config.toml
train_examples = 39062
hop_length = 160
hidden_act = "gelu"
moe = "top_k"
moe_every = 2
experts_per_token = 2
kernel_size = 31
batch_size = 128
lr_schedule = "cosine"
final_lr_fraction = 0
Rows from block 3 of a small multi-label audio tagger, named by matrix and row number. Rows with one number within an expert belong to one neuron, the router's apart. Each number is 128 + 24 x the weight over its row's rms, rounded and kept within 0 to 255. All counts start at 0. Numbers have three digits each.
Before each expert's rows are labels from the 100 clips, of 14976, where the router gives the expert most weight on average: "top examples" is what is common among them. Only what is clearly more common there than usual is listed. The data: synthesized solo parts of chorales (CocoChorales). In brackets: how many of the 100, against the usual share in percent.
# router: router (model.blocks.3.mlp.router.weight, 8x256), inputs 128-255
# up: expert up (model.blocks.3.mlp.up, 8x128x256), inputs 128-255
# down: expert down (model.blocks.3.mlp.down, 8x256x128, transposed), outputs 128-255

# expert 3
top examples: note A3 (56 vs 8.4); tuba (38 vs 8.5); cello (35 vs 9.7)
router.3:143105139135177152090127138126155114094131110146131119124147131090164161130114164118176172120124063137148113125198116151086139076118088180150139106135192139147139134133158113175133129128120110138121139122128156127134146109141147142115119166143150141165119078064144150118125146173145137115156127118102131143118169109134170139138115116138143082130098154121147110131149119127130147129118
up.0:124085125115161127150144127129104113145140122132123131122118135124097121136096103179171102151116177127104119135146133147145192132126133107124093135131108089119099114153078165124102115123118124094127097108112106133146149127129130141143128097118123138129155154116128112117133108123188221120138100154096133104133139170127119136103095152119150171117125083135123128057125134113196096132135
down.0:152127082134138171133115151158130117101102103091130103131097157176114117147130165167133119130120072095126133169110097125076103156126115147106138153113166087144128157148147076074138177102132127112119123122143114106143104141139113120167120127150093135143087111118084132114166130134159157111141117091129117151160118105152094107113120131101150124170115108106132108126119150128160149137098
up.1:120143121117094150140100116181158184148109136135135101132119097100114132107148102118088133117142065098107107151092129103094135143117137143120131144125130125118149149120125155102128128127123135060111098168135107100105085119123142112109109136132132112167121161121130140116109146086099131106146141115130132123146155170070101116125084134133120163145131141150160120206106122116145126108115
down.1:126138110169162111134125098116141115125087153099141139116070132145115046140158165135160127109122084130169061123123127111120129122101167129156130127108181142120158121106103110155095154129114128129121160120138139123110125136112123111119157120173146131132110133124122124082149116142153081135092094122155125115130115111170175120117119136134166129115170089136130120102133152156089162133126
up.2:135195138190128104109090147157095103135133118156116142119158121148148116141123088146079161131142124131124129142090088108091136134119185134123115104144183125133135143138084146142138135131114161208120168132127091127142080114116127120099096116160128143139140122130125135123168178148081158155108107160124123123118064113116000124126153114124124131134139126116166126152139136137133159134129
down.2:154074154132148107090144113159145150115126124099148134133105109097140098130129126187133111123142072152143140133140179096139161083090118163146137150106098133107091147101133124170147138120104108135147113146148151167072129117093120122130144130163103113146078132136077116139175124150149125107089114132116161128116183142124231140139126110151146092122137097097111102121118114117099118102116
up.3:121151124167148151124109130114133129160112129142107093123106100177118114115101174146118140105142149138147148165083150119058138124098161146131157197126105114141105097130106158149129103114145166201123071163107113152112150115152125143121084131125119125174101153125159160082121108068070127115144108124116127118131159144116045135148121124125139164117130126124126153144116134131143135142117
down.3:145089106150140102151116113140148126126136160107100074107112117077132113112149114112107142117135124150162115144144134082146144137137140159155109139136129169128114119113124130165135123125128096124136171128142132142084132132110104084096164131166132117138075142144130099126163141143108105121139096114176119117130150114114230183145129116141154113104157111098124100125133090139098159128106
up.4:134085139109128108125161120153183148122126170157097135114065087141143137114180102158073143121126108182102135131100101131119133107169155124107123131118161108140164154143104117143176143145114145120145138126113097145144140143130090075109099145133126087140103198121130131160101178111099099114106095152131125129141131110097099158122126130118132124123143114131170147144109109092163124148136
down.4:098110116126158109129136120149168127117136145106117158127115110096118121143184103128185135114136117160138094146134129119131122118122152147142125071078133076120120123103155154126097149113115123091132101123127111099124099119115144116165113153142108111138093100143067155081164115125154095139089141106115131136127126124163147115124109148137157074131109134118092128163100127144114105131096
up.5:128083113111157115133143122168125124118130121151140159132142104091043138128104077167136105134133140131067112165145123126117138121119111153123135122141130114128116132130115118162116141127117135131124065122111115120129133131113120091111136083152145111128135154136122109142100113097143197113115119086118121126116159142090078132120104140128135122134121112141177133086133128101151124123122
down.5:139135094131140136119133138135156126105092117103116134116112143138133122163156159138144096127124100102146095132072117117030110147129157137119133138085189127106120160142153104127119143082162133095093128099145126126159084144133146116174137106143138102118100134122099172134152117136148097105099152115130110126146084137100126114109127153143171156190124121125114119134112187161128133169112
up.6:126172107152109128150075127137100112135133120133099139130147088102125091147123067158090146129149125085151128151123099111126170114118155112141130122131139122112169159138120156138133103132137145151113098098140077140152102108137128146122099088119129117153192142120129131097157120093115169140123130121137116133107112150101087109112081128117125144144141131123148118158124138105165148126108
down.6:147100066116133147123122136146148153125094135102140143132125139124155089135175141139142099105123091142083087148159175096080124136143115146150178126120128165114143141131136158148133135079099115129122128134109132129119125094083128104115155158116139102144077109160121091127176132129153099149106133123112146135159168107145192125154109127132146122144122094117133105158110147122136171109119
up.7:123148152147108127133076137137132111102124105109113098129182128137105052151141130131082116105134099106126138135120132119131112144090126126135135153154176116146153121088102138133138153135120134147110055140161118127161116146112151119126103095134125126134146141128109122151160150104171100154155116140128141126147123123133118131118136121138129165132131193166095104147133143099154101119100
down.7:167107128125142100101171133181130103126120143130131135126109126137159100138175122070137088109103083142115150152145169104177113112133134119096162132128146098123145114111132146159064109166098127154118116108086143100139112101145113116112148200116115101166124118156111139118138159140161118133125134144149142109134121132188105150155118102119090125122125139098081146136134115100135161158128
up.8:136184108142063110117095125159110118142138125135111140113135078133115099121131089117118167117136114133149131127107121115130111136130177115113156096143180133129163128127103117124132127128129158159127102137137079123162071137110133128107101098133157134105175127087135104116134140101061132148130127140153122117115092105078009144133140098121129126128143139136132138170121123139145137140124
down.8:139101142136143119077149108130144153115114142110163164122098110116162099115162134149151110122139088155132121133131152090149137138080103129136149148104121140109118149111139099179132149117100106120115115145127140134088143120081130122139147158168122105157048129111092150116174111128139110099110104129145149147121167138125228123155128081155155103107140101123117112124141129130108119108111
up.9:122173123156127154117098114153143126131120130107106132122117127106134112146088104152134113141122119118158162139142127110128150160090121104149109157142073107113165100159096169138108134146129167132119104167124105102100158130151135126106115127132119132142124099128127113108116128124098159119161105139140132120127112155114066133130116144112136156118113112119079124131137128159147076141112
down.9:143086101149189122127146132148128124087131167088129109124079094126158121108162157135128123110136092106125125126142184111133129107116144126160108136100135128134145102118136093157116134131078100121120153097133126108072153119121116123134114143161123111128112153146118104134179131128162111138137123113156153130101119115137193142118143134141135101105155114084082088107129129114128155118131
up.10:111115120145113130106148123079137096135129096152107129124165114163106072119084168155158117149131142127094142145095115098121159105134078124135125159120105108115145105120132122131121100127130140134156080209141112123185167132142137172106113166105141157157198153126163132145135107137173193155144163132152111127153118109171102141126089122117140141117105139157150134070125126136152082122153
down.10:137123147109090113105128115127121088089103107153128110112192099186166152152104181085152131092112152129082109148124120149084127159116079150075132122168133126106100144138115106072130101110132134114108118134116105123180109104142157108173103149111108137162135078098127172095107086147140171133159151128159094115153114109152154142114139128102073100141154144157135141105135154155138097140125
up.11:137119094083128118127129116128144135146109129164088119136110102143096104117151119131106110124129160105082129092102135144082140103104155135148151134123143119138167165130117154146119131121125118091138072148124100144166140130147119181130146116102122092152143176129138144177161085111155132152151130105105123127153169120120116118112078117112103185143131105141182129133140133110142091129106
down.11:150109099119123157111101136150103102112087116103116108125142143171137110147122124087174126109104130122123061119101108124097127138135134149099176125104154152134138142135116119124140154115115153130137133123104121117139062116147107101135122171150117120157077107127106127115145141147128146128134129149156126122163119082202123107105119128140078114142120141119123120098105137149154195168095

# expert 6
top examples: note C#4 (35 vs 11.9)
router.6:147127140132167143125123146137155130105130150133148109122089184107161159090110114147151132133137097139152123124218120142149119102132144140136111142124167139125114123138167118146146146125132074100121124112127121129106168095153143097113073141149153142118128114122144152143151171181151140101135177134087140142122173075147162135141099119139144142138109130097136106122137114156133151124112
up.0:153158113125112114141123141103111148090114127164139097127114112152111118116168140163085124108131127139110119140131148142147190111110118149146139143109144127152129129075119153164134138108135143144156140163140128126122151126119113112113078151163125162171140096127128145116137135108143188131104135104081115137119098103137068129160121109128135178118127148169134140108146098134130164103137
down.0:111132116129148084131118150094155125175092126139122116149093164154180139124127113080100135090123186112129092155088117129113121122157157159106092128111155126174151113113113138151177169118102147132131191111076096136119159119108077079119154136121141115120076143111124136130138136123132123119117164115184123126140128107126175146132141116129131136111142063143148138101127129140090151161132
up.1:132115137108126122136108146135138154127148124138172140116136118121123123138147135113118079143137118110112130158144146162082192128155124150160069115100105098133134101117118117142137127128161121136108125138091137144107121149140150142103119128127114139181168107132117144108179120074151141122159133128097138146103122192100122139120093141129113168136145129149176126145143128134083128132165
down.1:143135140122119117114122140110124122106125123119140150140122134096084117144093149136141099142128158101127138146154168144095159129153084155153097164093111142135132113133147140143140137120124164179136145133096137149116126100082133145127125090100121076098115169123109130105150131091175176101113155135120113152155121156142109152088133133146133115121168112129136119124133144148105123165106
up.2:130123129134173097163108107194144138117122125120126132134120129120104134143121098149094140168114131126097123128101130129111097140136163117125152139145163135082115164129161144122115070136153146141113063116139113154135082131136119153124093112139144137078156142112159149117107126100126170132136158155083124125117141146081044135120093118132114186130122128140119126137118155128170125176115
down.2:147145096146147170161130143091157095160162153136141124137070173162147164082127126160106101083083086110104112160111116135097126110117121110141108145106100095128146154098121087118123116158147147106115136133121132149118125124119109078094156186124125130125108136139146113141105141123124111108158126160130094167115143107118195157146172083106147137110131125144116120136132111139109098148123
up.3:125126100143125100116143116110144117088110104097146122144121127114122136118090134105130117123127148125098119118073143158093146131087148092130132110141152141118165169164122120140168115122146160144129108134139100115128115139149116155120145150120107143128139107097143165115142147121114217129110173129127144126127126145140045139114132113109128110107157157134089166150114165135171132093117
down.3:158124067167126130126138141131136092113129128137135114121107151150105122119121147144125104134114139146099117117115112129094109127149119143139097120112112160127144159148158129141130118086155163151120135107141112114138096109125121104146156169116145146078135115136129106119129167129139084125106129113158123166146087073088192147147164121139170088113159125125137121148157093135054122155101
up.4:112141125151160088172133099189166123103126108108127143133095118128096139123122120128126150135128111101110129106133135133082079122151187105103116130141186113108124141130174167151132105140130143131130097116115102137114074130128109095132105094132148126076116104105148145142128115123160121125116147194083129126124127101075000118105115119126127159135132099156157131134122125102116126146118
down.4:147104092117115151163133119130139131115142117100143122110105136120117151086112094160100089103098071117091102174095156110084108099086085115167109139103074087113170170103118079103122113122142111110133101156126124129126111115132127102082165144110082128133122153124114119149111143125111120101152131127101102174130158125131255155140124108107142135119138147125129108170118122107119083151124
up.5:151084105119100127095120132077091121095128106157092086123173153175121149128118108171088133121138177080122109106129122134115114140095120134134090097091160142114113144139108148151124153135136156154126126122119111108153138108114107126079080116112100136120105120152120129159124149146144170148113119126105158126125101112143091157095119175116152155106113098146101160088130116097142157152127
down.5:144134149133149105109135100092134139144120112141124118125055157157137136128098113117148104082134172089101085138097107111156140141132152106116112139121133146161142127135094103146120130116150175133105109142094088119111168121100131131102142151148156119134076171155142109152148117132138157130152141079161125115157159077146143107121108101112121142102174130110122121083123160117078146157126
up.6:139110155167140092109135138151161104113123089105097108146177125089101130174136105083112140127115134114098143142082129149130111164102211079120146127133203127109084145141149165153117134116150140160123056097120147127137095115144108125105138124122138138088086123128131147112133125134129131123121119148127126121141151127137057142086143156124105162130144139129139141131123152095168152160112
down.6:123118101150139133162128106134131109152134126132147117108060135092100132065103126164152090112122104142110090130131112162069097107116077161157109143141127104061130160141110106102126108137139145109105102119113139146091140121122116120086143166145088111149139135146122116131116139150133138105164115170138122147109150114116211156153142121116186120121108142130113101175116097126107128148124
up.7:132153133105128105162111115150150122125137127128108116121178131109053127129118103131117140110131131097053111118116122136115109138157196118127103137120137121124113139117146183102136117132132135110124134085106119130105116126120127106142114085138141123096142147154143132156147111120139149124146147201121133131130134172111027125115070138130130162141121128178101133144127143105150117127110
down.7:128131114159135132157155100115147125124130124128141156116083181118114136107110117201135118096096082088109115165116144104060126114078102106131108155100076086143136147111128095137095117159151133150142108142112135132139126122128159159108104125121099101110110144129127130144126068139122134103163127125082145125127187118144205145137153121121115124130119138144147123115137123110129077144124
up.8:118129151105119084145155134117136145112106115091135130143168113110119141140132096160120115082094112083134146122070122162093110143126176112100117121131138130132105187117148135079141123119152087085136133098124130139147084124136116099120118134138118146126133117148110177155164101147153122144103148147124148116131153149124043125110074150118133151131140143152128140114114137121158121138108
down.8:137150114140134143150157122111133145125159132111130135105095198144137134118112123192109126095072115121096130147090127128069133137105121125132096145123101100157129151135154098121092133124126141132135120129117116138126132099125145091090131179163102111117092142115114112151100091152141097124158141149132127130131151093130214125113160123130117126151126113148132151130117094153123135131111
up.9:124130142115145120156109121151141139111128109106119097129120128108085100173112094116099167158119142100138110113095140110086121139139163147124133106133112127109102128142154173130112096130141160134127062085114098149156109135143129122146074105128141133058135127137164157120089132145119160137133155143084137132126161130093043119091140143125141197142117102183155119128120122120129123151126
down.9:153127102150163147147137133114181097123152137138132131165101141130143162098123147125118100075058097111114117151119121129099121113127149096138089118134119110163156143131109076103122096135145123127117106115111103113115142122138105086102152172121122113159106128148127135161125145151129122103145114129131100137129121103143200163124154116122152145120150137148099119122092096145068102162163
up.10:129136137136185087133126112153151114104121100117091117132161093102134137156118104164126129146147148081122123111121120143109098115113224113112104120129173132129090143116169158152117076134154121134135116127126099137117114133125114119114079077142145124089108122105147175160181104151159141126120119177085116125121138159106008135093118138130105164134133109130080137105122146118137146154098
down.10:151118096109095151150125101142136116141143117096143140089106153108113127097110091190137109088087084132095110145125150128067102127117074139134108149127084088097158156123142087082126123139137109103121120133109146141097123109098154111087184162108077127135140127118114088163095133121146124133164135164143110152117175101130244157126121112108131129116119122154128106165122115098122088160122
up.11:130083151125115134169100116117121137114126175112115059122102177151125144124121090124042156107138135126086124141143148126106149138117105088134141120104160128122139122125088156111132160134111121131128106139165102128125109118125118149128115111105113114098126152163119140126107144079131139110120183118083142126112147122115103124126119153121140151120132138138131126124126133090164080101131
down.11:121142129159157111159074098119160153121125155135117121148057155191155151112127132129108142082099127100093109135116094147131147110125136091134135132090154116150155123142121120183134116159161161090129184115123109141123159131101099156103129139114149097116073119135139149134132153109141142118119114126125127137122154105137108141160150101115125152122154098152078122127110150125105144141118

# expert 2
top examples: note C#4 (85 vs 11.9); bassoon (32 vs 8.3)
router.2:143134141142185159087147144137139112158132145136140100125154191108157150097159147154175067117129078165154131128185119142111137075078139168151137147137173141165127144122149095147123112121115097076117134127131175126101172105143142116146161174144148147119144086130127153141173144162154126112174142112085140136122152079134166131138115125138142146138122128096139121106144119134140145149096
up.0:142164147127152167132116117129132095176113136110118123113087113109124148112092114139179141099113152099140127126126132135153104151152182093139132115095171123171134125099102166154123134144144135140146148124103128128135126127112134154125162108154130122118110124133119108148154097104084180130164133241142158125098121121118118119107115141133125146135132105208115128129130118122159151107128
down.0:170094150118125136098136183138146118069137132146111125139106159120131148146158175098145163143103099145134127127159189127125116123119119132096151122126151151122118151153143086132142090115129115118138138119134152150168093132160134106131135126115118121108123087114100135137135125111164117133124132083117137125116131089141134157140142173137132091146107161108091111165100109094132132099102
up.1:128107134132144179107150132086108118177128141158125151128105128114134145116109160151167094155130112184089123124132122133126093122150086127121176138132153137119150119115150139113126122113086157107131088121140149132125186141123125101135154131130124125097138153146138103143085140119101157129152148130167122134117139100131128117160144112136128148116123099149168123096144144104166112102120
down.1:145126159154116113083111118124124126127097155140116118120130070157177145120154153090156134142145116161206119149127126136178175119101070129134133151118126159103130134156132117123117107123095143104114113140147127123122161118118167131131133146131128114153126119082121165108117140144153135146091090104134101124121149107180166127160150089116078087090152164106132117151136151146150130093095
up.2:128119129170132101182122147161139119120127156111115082123123141130126135069152182118074131130112163165124154102112146126117111121167116117134159144142187111094115156143147113131122124133136137163143138178119121148106159128144124119093146129117099138081112147136129099142173160141133112147162141097111108136125118110081070111151145112126122085127125098116136130162112130122154147142130
down.2:113101093130100094124136093131113146104125113108100108142089162156079070131131148194134119122126177151144120146094127097099135138106127171138117124116120109099106135112133111177131158126137110141098124130131093122111138189120125126110127123130109118134046149109081140139131089121131107125118113103109160167148141106098181110112114180139126106134130118187146126106124111118097099106098
up.3:127120142135098118079138128119128112152136165154118115125149137126138096129156114116121144144114169168114112114085142115095102139146120111113184102125166122136116148142121136084119112125113153135143135128125094133193108128115129133088124131116132123087160172160127094135154152116092164114116139117136138125153122102118029127131125149119152126116111140101151123101130129090130081160137
down.3:130088117131077103125148092134115144094108114140099110125083137136144103121158122132141133125193136186146115137111113126137131151162079129127101118131156113096115127131132087170105143109114101140104123114166111135128142158123123118113129104126117137135060162112064132129152101139123119109123122119156123123122105111065219119092118164106134118123143136142113107099102111135120129165110
up.4:133155151133129087137122136164133143101143124132111101134108110181072117119149172079131125158108107166083128129110162140098062144141123105128149136125216134100141131121116169194090155113123143139128086162144098126130113133134136088105152128135140130113098130127101137098145140111126153115125096103142134127127081113138069118129161121147129154141133139149100135188122140081131153109125
down.4:154076123101119149134140127118161169114121146116140136142095156122141085113135124150137123138108161131097102107116142054129142123136111112149102104135041113143104140106113087154166117108134102139136154118089101110095136175107131130117129160080104145125087134149101117167106151117139116149137136116122139170115166102091177137107123175123167102101137123139153105113097124139087089122127
up.5:129127128139079087124166136142154119091137155145117097117159110137128141133142145151111118131109173156070141124086116129081135091119121088114141113137164122109115129138155131100108107121119118138153159137113059138149117133118135138113143131122111126090164153190125097155165098144108183118141162137167131128117080112102005122125134118125123094117126137120141130139120139150130099145149
down.5:123080091123078112135154099152098133132121122126107128123105130136131117124149143161133134123181149172157126120115123102083128147147090144121100144107143083095113139126157083149121151121106091160108119139150118137114140130125137109121138099144108111130075187131054109140127104142134123115098151135095160141143113110073204103100099173112135102121112115142137133100123097131100116150120
up.6:133089124150131173106155126073106112186132133157109141135110159134131155099117142165135118154109101189098124136130129139129118140136083117127155135129148140114140109119126126112119126132092148112138079140140152135146178131132132115139142125128122135097145159142136106141089159114092186136160160135166121127120144102123130119152174111140115147116120097111159127092140144108160103115146
down.6:143103167171117128098128120119127099136089155132125123120108072154155146128145156086164134149142131146184139146107123156169171105105059128129117152125135110117121144152147128128112105145091131102114109134128136134128162103131159156136125150103112115149129108081112171107115152129152149132072088105120114112127156107167168133155168103098073076084132150101140115129154134134127094108110
up.7:120124128123133068135130117159164121133130153131105113133128111130091115126113140054120155154120144153126101113131148135095088121177139100117138127132195137126133140135130202179117128120124144128130076117116079115142113131112127101109115110131156109085119151109112135137121123093129168102123155151152126138122090142102049116109109126126156166123129113133123118140125136110146133137127
down.7:148087112098106164126133153131190167116131159141112153157069180154135087103144138138115110124111118143101124115137134059102124152145115123151088117121079111162133103120122105139160113117155104132163149128132084123090136129102119124092132168078124157127104113140094121148143136144139093151156121101143117135130137098092209159133121190128183118115113128116122101127083113119100101125131
up.8:131116131146166138190135118083120079132137098142100097131121145157115127085139137132074097116105126139112148127158131139150168062128106119138140159138153116147132136126117139167110140139147145137130152185117098158123184144141124096125140119114134130098120148160137120128144129138148142124106131111105110115132112089114136131160170113127115150095153110111168133120141109132170113132162
down.8:129114139125118120156150140124084103130137167140135099139093101153147119120127146120162172186112141141172147149113115136090152125158109166125114141100169105097156085153155100137155128141099138094100101081147117166124162098142161140121087121137114111128107126061121151130125129103134173137122127134136117168147137122142126070120128151095109111132115124111125120118151126139136081107127
up.9:139106122104106127070157138165141140151124116106089140131141142085105114138131052150148124146133156094124149126101143141130120130120129081140135105110096152162083169130126160137141140105109153107094113103107101133131115115118119139138116129140122109133175154146113138132066130134086132100134146173178140121106112148121026132131119102120149181106139118131123136126130145150118129118131
down.9:138116163150134154121147149126141143114125148138113133147074125133155143098186129132098136118144105124119093134107093085126122124152124145098088093143125125145133124124125109124139083104128125160135141110152103142140124118147102113093120164127107133142098115160125098117145105140096089124126131163133130086096062119082212150135168171110146104122145110101100129151110117133126128189136
up.10:138129132135087096134133124086131131169139148150123098122130129155095120126173143150063125109126132174115131107115141130120152088152095126133176126122141142113148123134094142122113171128105138131130073122143129127161118130108123125084146150130105138132157145146126111111146080123053124087108176115121141144130138131116074132137181147136101126114135147169163131173138120088150125164140
down.10:145123151130137140141138086129135133117107149139125127130068115147105162120137160128129142141128177172145158100103108097168110131149089094119110135127164094118164058105131126188128103141120132131147104134129083126090150109122104118126100161104124156137061113113074168152136126136142131124123103114135145114138108100113210139114165153119111108118130139149074128116099122124109130118142
up.11:126121115115117125101119114180135141175132172107118129120156137126082105110137114096100155104124120092117122123148150131127130118136142146133167101150129133143154108106140119154116163124148130113138132114132131143107092111106100154111152126141127125080136158123128131142132129115081134125159147153153131122124137115101066104130076126140174116128112097157115133186127140115137147100107
down.11:143104137145144160086111177165136155111120166143085096159086179144158139110173141157108111112136124129128144116144122129112147138134110130140119111120115134144122115129148131161158137109138105120147146147132111091112120147138102115110147136115113127123085126118098163134163117139159077158144124096120139102162125075113182106138140115146148121156125098093108117168092123132119133130097

# expert 0
top examples: tuba (45 vs 8.5); note A3 (43 vs 8.4)
router.0:146137144136201165101141144156091125098129110128123148121144146111158092091121170090194113118157090121154126128194134121119140105107174236142100116131180139150051107128153103162120148118124102130115106129131156125097151102141143202102157157145151141145132090115122151157163144177112141140169148100087154142122161095157171138124119115142141106132120164112144115147142124129137124137111
up.0:135167113116122134137104142127157125175143156151119140110139160143128123136117102172116143130131131136101152136115110116068096125106147125116169110138171142120156163128113156157126141128119157114148106112135105125163131106132107121162086112141127127128095133154172125131118143102087148120099140143093115130150105055140128150138097120115146126142105131154186130165119133091138087115115
down.0:122128105154157156096115156113111123129124171113100128113127140147168146109103195106142098126127113134160131128129073129150122104134114153160143138124144175147134130116154077138121112105103121076114160132125123130094138150068134122077131154154152100151104139135124153125150142139151086136118164128176133129102092112134120118165112091159096091158143130119073122131129159160117152135113
up.1:139090119136152122113141109160135098154121126114150117129130119141137095146107062114142139156122133128099124124151149132072125108122132132133099152117137140099179127147118182144148144134094142129122083159146127144143118133123109134124114116138137142130131155160121131133123143132153156110140129085094115120131130095146114134089094132134144141119112147110104134098133144109109087189145
down.1:127093126173122092090155145108120086100115133120125110097109153171117132118171148120138142100148121122128175111128121124152109115125110158122134129138134134169106117130116091130142144154108114147128141091148148131180143134142119103150083141123121118123091127133116146152139151091129137103136121088083121108122111081125109152121165112133133080131126167094108134090151127088144113156116
up.2:138150126118108131138145135122147134119107135148159089140075104125075122122121124143144109129141111124065123142097150141082138081116098114143160123108110138114153128155096113121123124136127149089146108089103114141199115125138135148172137146113109122165116126111142162124139112142073172108103123137158123145101123148117059136120112120122144077098122157096112140160129134132134121139101
down.2:106098127177160129134146143107142112079111151128132117135133171154163091120186169120207119142155115141156126131134098120119129140128130141097145064121168121144114135120129088119134134148145111141125123108149138135175124144133136131118126138157122125129074169093116132131145114156141092085116110126108113180129104126098146125128145171120193133114151117121080146128125142117107118156099
up.3:139088136139137138135139107127128121154121154112152124117074128137108135115149128155110141142126163131099107134041148132131130075119136127148147176118137144151130150134123138117147176137104133107138111164137107150137114125109114174143146128129101122147138123131135116166087142136064141112133133110089131135100127128128112131120119150126149124094124087082129135110134125117111082145128
down.3:132109131157150117096143153098083130102105121119151093127092139167132117106167164096149133105131101112162144131135098127173162135109134142122106121089122131180110148130122089139141177132097101137122128098137131132148147155166130130112101143143124152154062122135137156115160144153146132126137108111117134099131097113109152138124170154130109115132178127056145155113136109103102141128142
up.4:122117142133111127161102118090150113186116112093081118122106127132113137101166173181125135152121183157157127130093127136061155130149130126109147146134097115106093103130092146132142152127120144156121130107094083147151139132142141112185102119103112109115160141086146099137113150069092105109132128155096129143149182170130053117131086138126134133120132099136161129121138133141144064148154
down.4:083133141146192136151124163114089144093116153117100120129125131180105081111107168124138137137117124114133099093145109100143130109114153121138116113091136125127118132145108116126106166142110108100095150170144150081138156120125123151085135121166156123145095137162140129099143131131128135141108105140139165118119087108136211149129141164140130129135132128125087120119103116143116170134149
up.5:130185131123112127123118137174111140155134116125087168121164115118113158129109112172106138150131128087139140110126115148063142122154155164116131118142134137101134131118106126163100120138146139156117151138135129124121122137143126109106105061138121111137152117133103134136181146109116135121128155144103133145117105157073013134129129104127134114149136137165104122160115128138128167164126
down.5:147091138142104140115134099144104083120118110093120110104133120102125126116117120163143139128167113154103110158157167122105127121069100113135145131131131141108122122118143112118078125124094078119129123157141144151129144124116126125107179104106073137158090143132064099105139125138152122131102095151137134160105158159117223126114096147112142130083148134125102122110152085153134077120113
up.6:127117151154129107133125112112122141214167138120139122136071123108086164104077117153124110140130102141059116127089136133082118123144152086129106169129135110139156137133119169099147121139116154124126114120130128114125115147124134119158121113124137124111159093146134123129113114084125173109114123135137137116125164205139071131123084115129120159125142158147126134146121129092130096135154
down.6:116122123146192098133123118094108091088124094101150140093139126153134112121124162126113149110144119070181143099115136148122131087105154117115100116144097132163109145106144074152088105117135099145100129114145113124122165157141150164117110114166132123150115148145139165117165099162157152119101148140140143097096127151107132133103157146112118127134164161089099125085148114136132120127135
up.7:140152111080134174151100133138149144137119137121131157128131180132117129144131083112115117117144133078084148128156125128091166168109140151138141107108133112118133156142134179162123133142128162140128121173141137111144091107131126135125122078122129125121144139122133132138178131124091142104128137107045109122120119097115140145143128133107136109137117134135165115145125125077074080115132
down.7:120101142110099116077142124117104115099123104103127125114109121131140150087109142116099115140156102147129140143138125113121138124105100177140154124134122170122139119140114127130142107079083088102144118138122153137123126125116126097089117169103123089140096125148110134147105167140143116132126172175128140144110118111145136123110143071125110075156156187133129094118119115111105106138127
up.8:125096125122127150094138121104108125187136107144134131127147131106092137112094087147137142120144127151099122139124136128146138133125116140133125105135139133132164158116123180112139113123105126109125103171120149137108159128117148120161135098124127130149083156156148118147128163129105187142127131145148130128138164132133119132153129095134144142112142156157157132104128142113148109105152
down.8:120104131140138078115140110113114097124132117109154125086154119135137101146143129111148152104112137140188159125098147166143096114121083162123144145154077114116104118141147075151097154132117115138109118139168160112144128131150133161142126130141095129145163097103113162093123123101117152113093123106107111087113137107103136134116171112127108128124097155129125107118150138084133086078118
up.9:110143130104103129102115129153147138129138098124098149133139095109107144162120085070121137115123149134173108119135128165115153147162162147116152099132129133135089125133147113142099172135132137120103157116137173137130110124117147119112134045130141118111138113118109156098128138118128142100083114128136148134112135129100024118082122156124142121146157106154113115137120114126141137134131
down.9:135116118122106144141130086122135123102140103124121132099162150080140123124125110126150119128178106135113116102149156146095104144105117096135149115130139147107117128131148119108090112089110115122114122116154117125142131122114147134105167114080106131158107167103107069144136127123131127144136096144172141141106120157135235120124121134111150138069115138132104118124132095150132054130108
up.10:126136120136111105151084135125158112180122119121082107125077154127144104137147114183117146125126151145111104148069123140095096084165144121117135135106113138120114126143077152142133190116159117120127147142132109141168123151147135130177115121110131130081132144146156127149104157096064147138115140146136124132129108119085133123085113159120135170130128122130163116161125124130148065156147
down.10:121141141155173123099106178121117135108140158137114137152136095148161138130149157087174111108127102105159115120121132122165148098156140128157145119104119162140113130128165121155103124120071114121126147112114118137149123135130125169104111160161153117147089119138165128098161120103135122151121118124157141109114091163140161118151155103152130112159166153078096147140112145156114139125084
up.11:118149095106113125137130151151179158108132100139111165123135121102128129174089077138118116128115079096111128101108108157043162125146127172102132095119117124140119089142126165116083121123130105138136123131117115124145124147135121088088139083117123104119153132141120180130129145158126153098151149138122143128140109128114045142093107113124144128158139164137146113151105133123117120154121
down.11:155080144152120141112130112121140091100106108103159140097138148092119151098128136151156127157181085142112125140152156102111116127088088113126141132127129143115102115133134113124086116158095086127146124137124172173131151119142130115097166112113085121149093148111073098146124138150139122118129100169122134125102169141102199131111119135106159132082183116139122124115162108139117076110104